From a checkpoint of a small self-supervised image encoder.
Model: 48-pixel images, activation gelu, depths [2, 4, 2].
Training: muon at rate 0.003, batches of 256.
Rows from block 4, named by matrix and row number. Each number is 500 + 50 x the weight over the matrix's rms, rounded and kept within 0 to 999. All counts start at 0. Numbers have three digits each.
# convs0: reduce pointwise conv (model.blocks.4.convs.0.weight, 96x96x1x1), inputs 0-95
convs0.0:554532554535477594453517535483516578522386555527505431428454551531520564442488502389487510526580551449540465631503396498504527492436473509465517519406476567482504526426447494526472532496478453546475441455551540473423545502486558562641494500495579519502426588463507522424484528481567529463
convs0.1:516482513501390452474440448466500467474431488472525527496480442469541505489508462540538430491526506524551495465418415505496422462442464647493560489462560547424532554510433547514459477471433570538456421562507462495450486538508483468460482538414576477513466473534522497480453454649526558532
convs0.2:477424623455472387447533503512481448453491520501520465466481487462476514479566456603474501558474528411598529489599466457515516500550499457501518577535488491450497459499509466598470572569563520546507632478484452449498497518460461488527507495444587496523431483435472448548495504515481418365
convs0.3:527525498425475475510401449512552512510497587470457606546504427475515456486603518496556560541486522504484485552495442635543457600435505450532590484514717449478542569437584645498497407520465512491504570484587508499501516540479458479544479439519571525552520543555458490501456498492445461551
convs0.4:442522520518573575481577520488549541446503503486457446489466473581437464537459529451438524511525457461466542577550533530438484532557458460472512470496463547545503493434484502501557487595566402489525499454474754474502491529496484583511523576558529468526409523477485571469510434451505510445
convs0.5:383529462510501429489492513495437444546542443492575481455516498453509549563447494451600515468553509564470447531452419471560491509469486482510458427503406438586359566552522530488493429595530504523446569536497427524506497637511485412541629474569654516541455544559502519449517468497484518504
convs0.6:426457574442455415480477474540536478489552525450468478513460535483530463629484491580512395616422449516535481453521494465551628443528427401497511460482396528517587462512530531574393517454445552457543463412517425500486430523481514609488497422575518540526516510489497500591476525462472478548
convs0.7:492400449436510518548625404507495448492520498471435588543519444458504453499500531562461553523493475549525438375513493589439542509415434492484477483434456568464485488566530479451503513417486598382518482449517462488471419531486516489472506477455402565493498565530521641436419611459474470514
convs0.8:508528511504519517487578520341493512553467468496508532538496518636493504490561529507577541500483517484478396478464448565509527575491390402457546436479471500450475503471490529548493467335616453564553530480525523443541540430619528586568556473548527577468468557490494645434533458529550462563
convs0.9:393441541436485542464438448494491512476625517488481428518504491469490458502574450503565516514549496480427455499482515531488518541485425495450463469416521400422500503569577559495433466467379432587525550518456529530473437605545430517525499582537484511489410421479521627506433427394509569456
convs0.10:494462537485467511299666547365494582525514530540520502496391500541510586455561472459558539557540503448494543517485480535468527564510331479526439485527517511558544524544538490530534681725663486582522524546564488391553527470472515493517538467535508529500510522492428541493438478519522424533
convs0.11:548484483483464509515592502517503491525451496563548615517471509484495622519514560348525432521411637424501509400594464458462477506449474462351453498459474406518530478526547523408454606497510469533514422486464481509494505415544494487494425455594580519454357482569581455496635512567543528527
convs0.12:621574431509508486441416516522438505467470455463457515526540455541510441518510461537549555464452491563483499455567555523649542532509472535491500531355535630476602617551487432497506426495506486542497521529487434540452406542495383489467499494493546424422495431463511462529497464612487556471
convs0.13:481551554504488529426461429527465498586561388480519524531465411481504505411508594605552378489500416490548404476456553390412475520586459491443488502556533538509491521504534498573587484547498519544432533519462502431507483496501462515525521518586569468512387445500513542505466548528507402494
convs0.14:442423593480507474423677482422537496451589501487591412403503521496545501507552484554422504548525537543580452544485542431450513475475456562427550575614413390511468526479510574557442647488560485599483532527491520470485475440503500493480488484405579471401516464553460445572523547523534469541
convs0.15:506540432452527543386406492597460506519492546410490523530478391491530449499525469454534481424410473531518408486441456490442479469501601436624506539547548475503495473552522457466452512366496477513509504545454504525615565509516481493481586475548551525514545524507517437400510490526541424433
convs0.16:472586616578497469465483489438527467509471657549510518525484482487460517598529535483488541458484505446516459503509558503494456440427511417494523560472507440571546479494571463430498587391538521497503564520451553518489415649562491437529429456537526573522465520439509526472547454604478433464
convs0.17:488534472476461510560490516517559575461533470621489496440477513551526483564526544575411410664479599591528512522476491465485564327532551472506572547558483571512567534564606613473508418544412529573516563553498505452514493631511505430617491525439514434514521438479537464483471505506640499554
convs0.18:489374653501432493529568488499471544479500525512527421414508491681548534476484514480494539464540480456516458556385569538509513543488505514529513438525477574438541522538561512538457469525611485538484525496487485573549360483518411508447474458497405419462465497437486551505502525477474499465
convs0.19:478512527487621477482530454569556494490493461472526625445520533606513489454428551483512495414479532505479414460518512478529536576487450484475532536500546578518486510549510473452474493512345478473474503414512506499522416507514445547495477416551503523539417428592515442429498492534481544489
convs0.20:489461564536454530500594469630560515445495501513510551482559434550498431428522514520557523610608493485499432514493497456505447404496488471496482515452519489585525477547487519517452561728569516482436507454593531536639532484430450528467611496569443433548525476451521526480444469460408459505
convs0.21:508505515431445549492509417550475472501466447509502631475435558516503544583437473485503402490451521470450563540394421532537492534450464469492490591586501468553601470470482636545444582510495457490599534488499413581574529416516455497581500510492569536423486471509530541490449448430491437380
convs0.22:539537477473506511501472573476437430526464439491524432521477480467610503386410547516514479487516483535502535469459448395436525469519515546513454496468506440413533400512511575501426528505414517605535589488507516421519498530522553481458470575521465560443508512549514512578506447526446528600
convs0.23:419511475539441480562512400532469534484391536542503375532566467523548475489504487501476451478548453521549482440500554473480477532562522505457494416494511370483538536402391537590591463521552538467500570480568525630535553623533464423481499404516564573448520529495531450475477514501482558408
convs0.24:497545483521499465519481462543593480493448495449517539502481507551453503436485453497491431458478518499551476474466499536535570595495607475559492493541510453468514553492692533450459436499528511501419633543460476467592485425507559424474515499485489527534590537441464482503540461533491497533
convs0.25:504456525450480547343546521438395473488532498466479462499570514431521522502517534479498530597520472526577451480457468500522487453449645450488513491492477503557496511565465524539527555514510487495562564508556510453455595523606495500511525471467494535459495509531461490433497477489530446452
convs0.26:481451539442463478666582520438509505523518447462543472493437533484515518474528514514476527546532481477497565509503563475507474507527222492446516457493539540429471529525523468557509507551449475525537514566538485474490528560449543500517502493503517544528514504517491534550540496537446469519
convs0.27:569447533566540472588427532481501469493498548408503433535477457522551512456520527512405463483456516529486452486499425525539446443488487513429528551455485429561391518507547439376472545539434437560460482523548548470507567570494459523541506467493562458488669489547575437567512478462521499574
convs0.28:425521610503511488441404517493447447501487430602567499572477526515557488448496506484466494524540493459514494465465476567517374522531419523438504420462479477488521530552499524476533549602474549498602412533599544509477530588515435446518423412478512466456463391516488531555477480416607604426
convs0.29:537400540428479559626495518542598473474491449531496554471534533462498475617485465502422527479520495539565469533433442500423616418464475428595532495455515511519480539562624511464496455602547560528425526518481442507454492493478565554504508529454474488457480454513517553527486571529423458525
convs0.30:434536392441477544418551496459389515532516583540500532503565471533506485506536481513467497482487564486464497475443542533503465422485652520449464464522507448475466495521532538448509463550544504574572526521495480620579398480456585534543495466457463487508439438523460471529481525562474591572
convs0.31:507483510515558513396522535515484496571478479429500474510523507520501501474451508517496565506484463546476541507458490472489479473428531486431631517538562484511473593582579424495590601601451513512449571572564512559498552470472449426428504525459494455553452464503528448489477485578526559580
convs0.32:496522484563476539492507637549549511529500523539499455541563448503476543439449392498486531488478469528505465487534523507467522394522483437535508540495500535537453494516594511439534476468509524484470527508473461503498478627462526458496465425511575517552428569500494463481462527588457617551
convs0.33:528518462501494527547563517430504486552560518486522566480514494461572556473590566528484475491483523577503562500559489516520533483527447521450588525524481481445503532428560530440532450550472421517485518426556457455465502491477494451572489517503543523536454470539523517521526519461462663545
convs0.34:555561473452538496504441474448577454542567450551448413408620468567509609539467462548448578440459570496500473618479555419494443564548536548468475454540542524492486551509572462490547528447577480408462615502499610480532489451469553429550528494555552501550423559467549577479505464497529486462
convs0.35:429523568548513441532456499494442541548536477508568593448485528561506441543448508567432431464511507525559526541459479430491505572592525497476443476625428501497562473532407603543638477502497538482482445495497497388541572570481517382559509574588434478529474497496494532443555500500471471537
convs0.36:427590529462581504490448456478497485496464460449534518467502474513495529479513489503429465612470471520504521454503507528534548462493479485475535517534517607529539429513556486495504467475438547505521495515487503537492631541466462481493466568526471376512591554510556512506493509618455518553
convs0.37:490465497488498450404527527483594455446465440474484422531484463454577508412575491478576544506552526423432545546495505470455486463514460572564363490517514400420529461478427522454508480611475513503617428410484567481529531412560476528441463493479432530500438450568536590481453507417516481488
convs0.38:577537499563516435417550422503457537411606539489498519486515467564454482465482472533545451467560648588555466491475439441472469419479459459520478550579447528498533447552496494544462497474423516546568548515592529443488582549487549613474477517394445536503606571452552463503563502448486470505
convs0.39:649547438461490497500455492414518437436484521492472613485479445463545564535516408466408464467519520540508511561516463528488482427503536492451552673403465415408548473536524527526559457459479446458643496512485478530457539469470526440466408554535552492492538420450509398653519551538490520463
convs0.40:442508641520559492546579478488484464520566543501548565536466479532494483502507467496510501551469527478452460490524546515470565488513439487519422440581498650462479646464495593498471536519491439512499540533416637456483475433577459647434520492500531491508491438533521606506578472502540521457
convs0.41:455583462504544491514607552565429606522528446530519507495521456565550397512502500519564478510531490533462495488506591518471446452573456453459518421453467448496492509505605483456542433476479509502464556470473548486443529516531483508540485549437526560529547485520482538564419496512530472506
convs0.42:494485508459637503524471536445569519541509471515513470555434553565488536492486449528478598590494513601486517467468534458540568500543518430502480504524439453528505430440507483519492516455608545444505574509477569438481516529475637416497573514540443545580495474394473524430492455443476492500
convs0.43:398473505490510533486429633436463510552571439543463384429584471462571501430457531513633560396488532463475470510488480490519399520546526574465569483492494527383469518494555501507449485459441445523531454480479529448518510611525511461501506484406543437466543576556505505586490553530439522459
convs0.44:521481475528422552452545539518567473524492490560519387500545573539533486502461524452489470554506507502568571472479562479505408460481607444521522468525468501486538519477525452610477562436462544554488587449489575454516562483516468528511552422543485451462472500476498501538574504572561428508
convs0.45:526500557578578475473494616526472505536489448507495497492471527408460462445431463479462507468461448521484502559483494508512607560520518547582505408503435512470537499571571442470544491469535478511487484512425430588495496592413546392469492484526445411507437458558507467436497455475495501560
convs0.46:455479485385637545512502413476484550467481503493505500529427517476532516462595515499492532534535493485459546444486514514453593524492520592411538473479439545454528455581503479440505500524486505408479444500559489520475658536518535488528488455480509477528642474518506522388515515565472525521
convs0.47:561373513504522432553533482420524530553474462534502531543518438571517447487540511480451483568468460520489465507518598441467473468504442595463478501472512558538529454457558547502553539490521464474466611458580461556487437522543363576473451488512472567487418447539531504431545559539519585489
convs0.48:485618480484565456473438537579417477580518413508466510557476494513440574469563497498539632494431529561484484478553492473503462530483493523556465404537513495516507475461451474510480409655379520483503492496548494528480462574470510436494447464489449476519546465492429511508555520508550522569
convs0.49:407455619495525574548568570398479513514504540546502445598491512458461494528466545532497473492431462445501522540425544457555530456400491489576481481503454478504468558509570542479457477475468506514436545463447500454467451525537584520555514495434531603531412495549509525471487425489478437569
convs0.50:449472453524565471478449443425420502517510499466458598511500523430466559467557492456470483517486447533432468473520560512555495458538514548462450472489522503538495480516428427417561455653471513483478533540536573646506551558478433499499535548462458409483524517455592478520500561521522491576
convs0.51:619488617517536583477481559548488516547468459520422528497507490415502506475443612525534564416497486490539529496468487484481495456559528508479514468562536454497469482517514500484442504377578462499549446552511474536537452529478542467486610455464499494515455480553522471534430635496448477441
convs0.52:611549534533556474591413527509461566476551469555497427487541509560545427466528488426474462506491421632433471494430466467370482523443489539516520587506544478500503460514402504539499451511496475496506497578577510595449498486518519549471438479525551537448422509404570463571574508508543589427
convs0.53:394507516526413429454464534476523437553571528430513361384545547462500463509495409509484469490427483529515497471496479434555581516531472458467467562585502542442499501531478498529475551347464409433495469546409607448560517544480539515544572580499389477504461569456565553585542482457567434503
convs0.54:514548530515573497498431418487541437520459493460540464599473546493484503534533495451477468435450492563489501511505456458536459555442518455471589468442457391521482477587542517447557429587556476503500535568406466504528543534472519491553546471484524574476516509425539484525472408485453420571
convs0.55:496493510489499566468623553481470532461513499502536450409418542373502478489545486466526494606500574490583477523405575471456510497554458475479528437543512522471499478490491456487467447312405530497543484452534549461423528486587518500483547527501472474564466546425398515499510611553535479481
convs0.56:496480328516415480449389559476425464474447503449490561542487470464524426490573459473518498475489481475540547498517565458465437508475555520472493465429529501476500482627489368591493447441356528560501531499545464461477536636358563493464496553504484476461526465491517497546492532506485436492
convs0.57:448471453524526553478588488462419442484517524423517480475526543412456543444463451558450540562501579459589514457477512515490550434543539455509520522502471435453457501536503585466471550382497469443519491449456544535480480481474571468659511518511406572436497494548449524534534568473479435582
convs0.58:429542363474585399559627394530512511489492562535531534388557450498517546478433461493535502451513506506501481471531417498531528539530405498492581564481536497487512508501453580419564561463500489487579551493473490563542323498620376442472552528527512498517475458470463421426445483450516584519
convs0.59:521480404511475497490480532545516476524516410442510492440502521545541550504536578566473549515449471581544552573526564495505435467620505499490496484521438544527612457499539505494572493474454484488425481491535543472506595480463524500554467454479461466553450487521450472531534511523487500556
convs0.60:463488479518542557494670555537482431571499503559554512402482549534487527430501455466539478517536473511525583471579472441437448540482530485442507594496483502490561472515570460499468528567645498464490524432488467503513481480499477537495472499473456491519442487495473520505499496586521488513
convs0.61:422499434419633570523616445515478509556529542564533518568578424443482542484528460491508518513567496488467533514512430457487544461578480436468447390504580443518501509499346436489547514568509518441523505476470581454507471483452498494494448534504479479548481522563522539459362582469450413470
convs0.62:504460737549520547475500499462496473540460452583466481521477518518471463477510433515475468570473424511502582484467488490508456439559522494470451488489505512436517524574537527464473500460477501521529416501548505542452486591485571536524526510518436508495542473474523504447486583536523585527
convs0.63:541558438406475407458476470357569467482562527575480544467455500487525527510544478454541554576473514541465483563473481410538545504478390509472471556438458450588506484484514486524462519512522578487474454477575533548530544582473543510459532568538495527509497528507595537414546437526512442536
convs0.64:531495530412350542545483416492418500488501502505465515597504494476499443519553477460492639369554498525521572475459548487509409635438558493455548505522449478531547564517503470459581489535459560563508506545551515496482480556462637581522499392540476411454399517470592517352483548492493470461
convs0.65:411522543465620399557546523448600546494534481562531500494547584489458583454467433554512531478490513551464457517529489461581481576507487480425541482418503488560473536428536509531566564477475458510581524455482558463536536517508436457525488530471492498444539544500496472516438469481511564483
convs0.66:491521412529401493510529382552495554435537483483493457480541456506488502510474433507483474452531545553519498528530504455556466466496469472435565489457520513494509513510468546481566530517493523531544521461523485572473710521500314507559471501488553638482557503452516457509476514488544534412
convs0.67:473531432443446420598546657554497487493472523514508482486521451532503518497411445479436535529495541560550520484520443507529511487501475472522510574528523450489440525463428548568552505559490451557600565463502453534482326553517584557564479455528491449482507431523508472479504508475488527456
convs0.68:489526586515505562458453548512499462527445499520564482488484493546529470382519497492396427488427471540523466473385563486488391391464519521474524515471494469516541411510480514575590601473607476499554527536489472541516419519518654539465552573515494413485466425584462499484456445585508532504
convs0.69:528499659524506507546470420515418537474418500436480481498491481529499496439554527415474435558441493447570474586439518501516431520527544479526484491493457488469505444489468510457555523513480518502502498472483541591488568477447467513524532511480470537552533469549536561570485482487525411485
convs0.70:478462615545524490484534421488481486505483510450514547509507517535524499541549453519522524529542477483465510560491497527448453526530543516468521460527507486535489544532527437522526490444485428519532533550570443453466606453465376523506537483461546596487505523385501487471464462565540461529
convs0.71:498583486536514448473388495472469502560525428381501454512534430430520432505454456564596541417432498547408468476534541473551432451521570552454548528526498609497509442615547491486529455520382547452485471459470501538509591552467546501455490606511478550490535626588516436609521511516500550550
convs0.72:477461480546481529499525478463559482530501520508496455470501492456552493462549457500524488520426448470544392494497474416450610481418448567495521448500496404420410512542520479619458479552489530436583571546538467512534434535514427458401611509522624501513453469439468609485532536528500552446
convs0.73:524529474518478484529520527495466449469482464451513481545509505546552546494496437485513459528391499581545449527470575460512501571532568568458485497420450737523411599559495608487423389431448481492505530465511472501512479413530494456449567459549419473485563379532581565494508514492491486483
convs0.74:485553559454538538516441453504538492496455557412515455476465528476481512444500521572427462541489583408575485495503547532496476537548496447584497613485582405516426528516625506451444510477489439543594618506482533545524397529547513456522464468542466496571509581493455486526564546615483592502
convs0.75:469441522510534595517507484490639532539526610504436475481533503461432519461494567515482502454422534446520544484572512569518540549428494492461535541565633508608502462510460434496544468558559479566440424496511535467511453343488497508450514511487555451440501645488406473476504449465583489502
convs0.76:459533506554455423487487422538542578482508535549474522583481470581497473489450482539531530446448481392528461509538457579586544480627598500500553526457516556469450579585526437521507452470479483579439437467566657548550501450503526534510531559565423416526463401543517559497435474474503486552
convs0.77:469545534448478464522409472571405467433494590489377567437469474447502510537517572551566555552518576448513467518438472428523462583515484476554467542568530563563532432520475565442573488512504583493512483507435594488497482635485478544587492500518505554496457506574467518528531519467544494423
convs0.78:479633444570505398499535529547481462482497500603463538530515511512565526513546398483463524550499525462525504520470505465552524496448501473495428487439556705469528573639518501592572440475506542470543569477614453553534511575504529480520482442471549571515513447542494491574561512517507458517
convs0.79:518589463565349546513554540596478551452500541481393503552555460520493432534564528465441512539561555493497458381423551490594562473502471611517519488517473446447490581518726540496607451490567551522569507514503522520513423506520459450537581483480496513527582620463419500525428490457541539526
convs0.80:460510459461561530505474484559496529495505418424421506546394511520605521474520489517500453482518571450513526582445540511552534486538394524467519513551550439478397478488441513464574483495424447570525472436538491471526546450552612509581425444554568451517487538456557478509469399507515521478
convs0.81:418542591516542500462531417514485492475466519545554411526525432539594487514376436532502450441515531509505517580440641524461545470490539502544509427465498540487471531509449464458530538607494564492473542543410524455455499549538498531482493522515524560490506541534507539526488531482480490531
convs0.82:478459468550455497462501485456546449489500502535444462470540581490716479522437475518528546426467494528510579503521523376493450573557549542485469526471525449436457528458566491518476505452495442495519476465514443466499468438498481512509520484412483570419575508479501407532586581502477511526
convs0.83:576508492453472459499474482528459485518480523552530713495412513455385388538507488485508447533479510447559461559476415476517545445485517487466577504453414433527508557469548451480565474491482474435460475569488484459546555554469543468503532557545505511623468427533449451513474461556440422469
convs0.84:508517463472603502548384518475442508621489451440548461490541476507629472536559450514524537625581528585472447482487495449564503457464626428612567561538439478496497406455383501523415532442425548552482493458549497540506501605541493503528471449596454506412531530536469541496430574517519526474
convs0.85:386488520494476466554477512516476499508486529481461505472590529565447510464527536461537482571405539489457520588533455535468441627475498446533481468507583546494486507380416505612505566455458542450437431474575470526526426536486491442474538451403500514579512453445466548527561497487540586496
convs0.86:512520595534433471511531520345487511509437588461522348521531486466610408497509525435455502516483472446463542484507530458456519501532521462503523522531492496435499455520472473538504498491509489510586595469559475483558440580421470573523513536484550605515461418471447447483502504456528508424
convs0.87:518535676478482401511533445421449520489494514453513599535540431536449547480471503442512505430515544520428494493474433492455500492543482558492513512488522456541490542501484554522537547554556502534493417513532548508482417566473489486445514423491485533529508478494622525568466523439461515493
convs0.88:383429458534501486538510549424488452474488516505553506471525457465515477470488466476552431471554435565568453601459545507507514577496479530569553518550457489482468487549540498532541430518431540478640383504488533486502381556456557484452525446497467413457530483514451486610543537454518436477
convs0.89:450545570487476503489430512573478476489453472445526464537443533548560453483457490510472518537487468475520469547481447538440414463459413489500506461495490514471494488523478521532488489382580470503508504423411477543529399562460491553480450429513596449513468385467491512547504400469516541475
convs0.90:549473763428527517426576432582530504470551544502476515491415444539530438492478523497496523433556511496486476536438435515416518441438602464472508525483449452508480474471488531563493514552643528410487509500447474517486580542517485545549527511498474529497511425545488543485511476527555493494
convs0.91:489586454428545534455566511633520456507477468425561445482536428536553469481445436497545511513534446523486482537455524504507474499529573458474557515494581529511484495475467511565487464661509508522536529496546471527543524517525449449487467583558512451517506437502422545437469440551439441460
convs0.92:493492568512523488473380441557511527465483536446457508567489523477530479536475494543471486478457488559542494510445455547545545454515506495589527418532482499465498499483490508564503498490466528523599407554545452454473593516501427534572476431427557621406578440432459445529469479420528459605
convs0.93:526458573466556471440443453572542469557456480560516517554601481550558515469524393505425476347471451513533446470537502510485454483476550532520595454407511346528517595435516414465583507631397550519454601586544512497487433531355496441462446425471427444496545453522508479579526444490491521525
convs0.94:546546435502442439439476422464526464505482545545459456499501470493531432490487526502467557450449450496481522519462549495523490472510438464380508572522521503482489472511530462554495548428478480519415544459509460559487530580505494493505463524500456578508406444416445540499508470661466468436
convs0.95:556497506438475564393679515473421488494519506414483486472500554485520601551517411503531476554602513456536453488514523415548487498431496492529529466546551528486513553474536517571535617573596616593561443429456486380425474516500520508499522572489482506465551509505455537523478500475485421514