config.toml
model = "self-supervised image encoder"
horizontal_flip = true
activation = "gelu"
channel_attention = "eca"
depths = [2, 4, 2]
kernel_size = 3
projector_hidden = 1024
projector_hidden_layers = 2
init = "orthogonal"
momentum = 0.95
orthogonalizer = "newton_schulz_5"
grad_clip = 5.0
batch_size = 256
lr_schedule = "cosine"
adamw_weight_decay_other_params = 0.01
Rows from block 2 of a small self-supervised image encoder, named by matrix and row number. Rows with one number belong to one channel. Each number is 200 + 30 x the weight over its row's rms, rounded and kept within 0 to 999. All counts start at 0.
After each channel's rows are labels from the 100 images, of 14848, where the channel reaches its highest value: "place" is the part of the image that holds the peak. Only what is clearly more common there than usual is listed. The data: photos of plants and fungi (iNaturalist).
# convs1: grouped (12 groups) 3x3 conv, stride 2 (model.blocks.2.convs.1.weight, 96x8x3x3), inputs within the group 0-7, a 3x3 kernel for each
# convs2: expand pointwise conv (model.blocks.2.convs.2.weight, 96x96x1x1, transposed), outputs 0-47

convs1.56,201,224,207,224,212,245,225,251,219,220,220,220,207,223,257,201,247,220,233,200,195,200,219,170,196,189,168,196,222,217,207,243,285,229,275,242,221,229,176,243,242,171,205,189,219,196,184,198,175,210,224,184,196,199,178,198,189,194,180,218,219,207,206,200,205,212,211,240,283,215,275,258
convs2.56,220,150,183,221,230,173,199,149,197,194,238,159,175,171,224,213,192,154,214,175,184,181,190,191,189,194,158,222,206,188,183,226,178,245,201,187,219,235,180,239,197,232,221,172,251,215,188,208
place: centre

convs1.86,188,243,185,174,254,241,197,260,244,210,222,218,247,255,290,187,247,270,171,158,187,194,183,184,190,198,208,184,185,195,197,186,199,212,206,205,185,182,173,196,203,196,161,169,193,187,186,196,205,221,217,194,196,235,171,148,183,167,175,188,175,182,183,132,181,133,159,224,217,193,192,176
convs2.86,223,195,271,191,191,251,231,244,242,187,246,235,209,176,181,297,205,203,234,195,215,245,198,186,222,159,217,206,176,217,223,156,247,191,167,221,187,217,169,190,185,215,129,222,167,199,219,191
place: top right

convs1.19,184,200,228,191,215,225,188,201,207,197,236,238,239,259,305,253,322,287,182,203,205,189,197,198,185,198,210,225,214,204,209,220,223,200,214,182,216,202,170,208,207,177,206,190,180,238,243,233,233,251,207,206,191,194,194,171,192,174,167,186,183,178,191,197,194,188,204,182,183,208,201,189
convs2.19,224,224,185,186,192,213,198,198,205,225,132,267,159,217,230,164,176,212,228,213,173,229,161,132,212,197,179,152,193,190,221,167,325,173,118,230,229,231,212,189,267,206,171,212,190,222,233,176
place: centre

convs1.42,170,158,201,178,163,182,163,140,170,168,195,187,182,219,242,171,199,206,184,201,173,211,199,217,211,206,216,201,193,161,209,209,198,219,198,205,198,190,175,176,208,180,176,175,188,163,174,213,182,179,260,182,202,239,211,165,126,222,216,136,268,257,187,203,203,177,258,219,222,245,279,234
convs2.42,145,193,140,214,201,184,161,219,222,194,201,160,230,229,188,219,205,190,225,187,201,224,218,163,213,191,279,215,256,195,228,207,122,198,206,235,202,204,223,185,218,206,211,194,217,277,203,175
place: top right

convs1.7,156,161,207,152,184,270,178,221,290,231,210,183,228,195,146,190,181,203,178,206,197,212,269,244,219,271,234,185,188,193,220,178,177,192,192,176,211,229,251,202,219,283,189,208,270,203,185,191,194,193,219,219,237,216,210,189,204,210,206,184,202,179,188,210,203,197,199,214,180,174,174,169
convs2.7,197,200,186,225,192,190,213,197,215,239,202,200,202,211,201,254,241,266,162,188,180,174,219,225,237,204,208,193,247,241,199,228,204,193,190,169,213,176,166,212,211,220,324,193,191,201,240,215
place: bottom right; top right

convs1.4,209,202,179,221,187,180,219,216,199,182,175,188,187,206,188,214,185,173,214,212,204,231,240,228,218,254,248,239,182,159,191,203,185,189,219,195,189,205,185,187,233,180,197,194,198,235,259,223,231,198,241,205,213,213,193,146,184,166,222,196,161,190,186,233,253,186,282,205,200,293,300,192
convs2.4,223,172,193,225,200,254,225,219,122,182,210,188,169,196,166,187,175,320,118,158,249,219,196,220,237,219,238,174,188,204,149,192,209,204,205,177,185,220,237,204,204,192,128,195,210,177,191,201
place: bottom centre

convs1.17,208,229,223,234,212,223,223,208,195,197,208,198,202,221,231,212,228,223,194,160,163,175,193,135,197,133,144,232,228,208,254,247,231,217,239,215,207,230,215,207,197,243,207,238,221,181,176,182,167,199,207,199,177,204,220,244,237,240,246,276,239,273,247,206,214,198,209,221,176,198,180,182
convs2.17,214,206,161,203,192,156,183,188,181,191,204,183,213,192,166,192,273,187,170,175,211,200,187,156,218,205,215,196,194,208,209,191,231,187,198,244,207,198,135,272,165,183,215,200,153,165,168,192
place: centre

convs1.84,194,172,182,202,177,196,232,275,243,179,196,223,172,197,221,199,227,274,197,190,205,225,174,191,219,213,197,210,202,193,214,193,179,180,200,206,181,196,198,191,197,180,190,179,179,195,205,168,188,200,165,193,164,194,208,205,203,211,190,213,211,222,247,163,170,196,135,153,248,232,306,302
convs2.84,211,226,203,209,183,222,181,226,191,242,203,208,222,163,180,194,195,176,235,258,201,220,181,190,196,211,221,234,169,153,203,206,226,198,239,168,204,181,225,193,233,194,145,217,245,162,235,245
place: bottom right

convs1.60,236,265,231,224,204,251,212,263,254,197,209,215,217,221,246,215,222,237,189,198,226,206,206,187,174,177,193,213,196,164,205,192,125,165,170,161,198,219,264,171,182,240,202,192,179,169,144,157,169,149,186,182,242,239,190,167,160,182,172,156,208,195,197,201,203,175,196,191,159,189,211,212
convs2.60,215,176,177,139,268,226,190,231,194,203,205,196,233,203,227,188,180,200,231,214,166,186,216,189,170,162,268,166,201,200,208,215,204,197,188,224,218,149,208,177,218,191,232,201,231,164,193,220
place: centre

convs1.18,207,190,182,172,210,181,196,178,205,214,198,191,203,217,209,201,209,214,178,212,224,209,190,277,203,248,239,212,191,206,206,160,142,191,196,213,221,202,178,210,199,163,244,171,188,201,204,202,211,182,213,218,235,199,173,137,144,138,125,118,174,135,160,180,166,188,192,167,159,207,177,159
convs2.18,183,171,203,187,177,222,190,219,211,206,209,213,197,234,177,195,146,238,196,244,205,183,217,183,194,202,195,160,197,216,203,158,195,185,128,174,234,205,215,169,235,177,170,245,217,180,246,177
place: bottom right

convs1.64,184,228,203,220,226,219,215,226,208,185,183,202,180,179,184,183,197,206,214,206,202,209,276,219,201,232,183,191,194,210,157,188,205,170,186,177,210,217,229,237,208,191,185,198,179,224,225,209,227,227,269,226,260,240,226,249,215,228,242,280,225,253,246,214,235,220,217,203,266,222,271,234
convs2.64,223,231,218,167,228,201,212,186,194,217,171,202,235,179,198,249,191,315,107,139,195,215,166,295,206,185,192,190,193,175,168,221,177,199,194,194,184,206,178,256,204,213,194,203,176,228,178,201
place: centre

convs1.69,188,176,202,162,182,167,151,161,197,185,185,178,160,178,157,167,167,184,190,212,200,197,236,230,207,229,227,182,168,198,174,165,195,175,191,219,163,142,165,118,134,158,181,143,189,202,232,194,219,236,207,194,215,197,210,224,225,213,219,252,225,247,235,199,199,216,186,226,160,161,149,180
convs2.69,160,193,188,200,192,216,189,190,143,190,202,175,146,163,227,170,272,218,232,190,233,217,232,157,216,251,183,188,230,168,223,193,200,181,213,227,229,215,206,229,215,241,229,159,206,204,187,240
place: bottom left

convs1.41,194,189,182,184,157,165,181,147,158,200,215,234,233,249,286,216,284,287,206,180,196,188,157,172,187,170,183,200,195,203,190,185,179,187,171,172,176,184,194,190,171,200,200,178,196,181,170,184,172,163,181,198,186,198,210,196,209,214,225,190,194,186,193,185,205,206,192,210,289,216,234,265
convs2.41,216,244,216,217,162,230,222,245,204,259,243,175,233,156,171,175,181,208,260,194,187,213,274,219,173,231,197,205,170,190,261,170,180,229,187,206,205,202,207,186,168,214,159,190,157,252,249,230
place: top right

convs1.45,184,236,244,227,270,287,233,280,268,213,219,218,192,230,243,196,237,234,189,193,190,201,179,204,189,205,199,189,190,199,198,203,198,212,194,194,202,204,250,182,250,285,201,263,220,198,240,230,197,190,216,207,181,197,199,183,193,212,171,144,207,182,165,205,195,194,187,176,205,197,168,181
convs2.45,206,207,187,172,196,219,197,182,187,219,226,152,172,192,210,199,211,199,164,192,213,190,170,321,139,201,186,193,185,211,243,170,240,186,202,213,233,164,209,211,192,182,184,172,204,210,166,191
place: centre

convs1.16,192,194,198,186,231,164,165,156,158,197,211,205,204,199,203,189,190,201,198,185,215,210,220,281,222,279,298,207,216,207,217,232,214,220,186,159,228,242,214,248,208,172,171,141,127,214,198,204,223,210,212,192,208,209,219,214,208,208,223,196,158,164,140,212,216,197,191,213,212,178,154,170
convs2.16,192,189,190,192,182,234,260,202,221,204,201,177,175,162,157,192,164,217,189,239,144,210,206,231,175,164,154,246,223,188,186,234,192,178,153,179,257,216,229,201,213,202,249,194,195,194,258,188
place: bottom right

convs1.35,199,201,174,210,191,174,208,200,205,211,198,208,186,189,201,178,174,216,212,215,169,227,218,156,225,191,147,203,198,202,209,217,197,207,210,211,159,190,224,155,226,295,171,244,300,211,198,221,186,172,181,189,170,188,176,168,182,153,175,282,187,207,263,194,208,235,188,239,245,203,241,219
convs2.35,178,191,186,166,188,239,142,217,194,182,153,175,213,182,178,216,222,200,194,206,209,205,203,198,189,236,267,228,198,213,207,226,160,174,224,241,198,185,197,219,151,165,185,188,175,188,168,212
place: top right

convs1.58,230,226,180,255,231,117,248,212,115,192,200,205,211,221,181,224,241,168,188,200,205,200,178,202,197,190,209,207,198,211,212,231,164,208,229,157,221,191,197,229,195,204,200,192,227,222,234,239,256,258,182,246,232,158,228,203,202,207,221,147,183,184,177,214,221,231,212,235,220,227,244,141
convs2.58,252,187,230,187,169,209,208,209,200,203,230,169,186,219,194,179,152,210,204,196,198,223,220,197,217,213,165,188,213,189,205,168,197,230,195,241,235,173,231,210,223,235,206,196,185,216,333,234
place: centre

convs1.79,182,177,189,208,224,239,199,226,228,204,188,215,170,238,270,169,188,237,185,137,158,187,179,132,189,167,160,200,223,218,204,179,211,205,241,205,204,222,221,217,202,260,194,213,237,223,249,235,200,204,241,182,192,201,173,183,156,184,179,118,197,147,156,209,162,170,182,159,190,184,190,197
convs2.79,171,171,201,179,175,184,228,217,176,136,216,197,185,194,285,228,253,193,231,227,181,220,212,204,254,224,242,180,219,156,184,213,219,296,198,204,267,164,193,187,179,222,182,165,160,214,243,205
place: middle right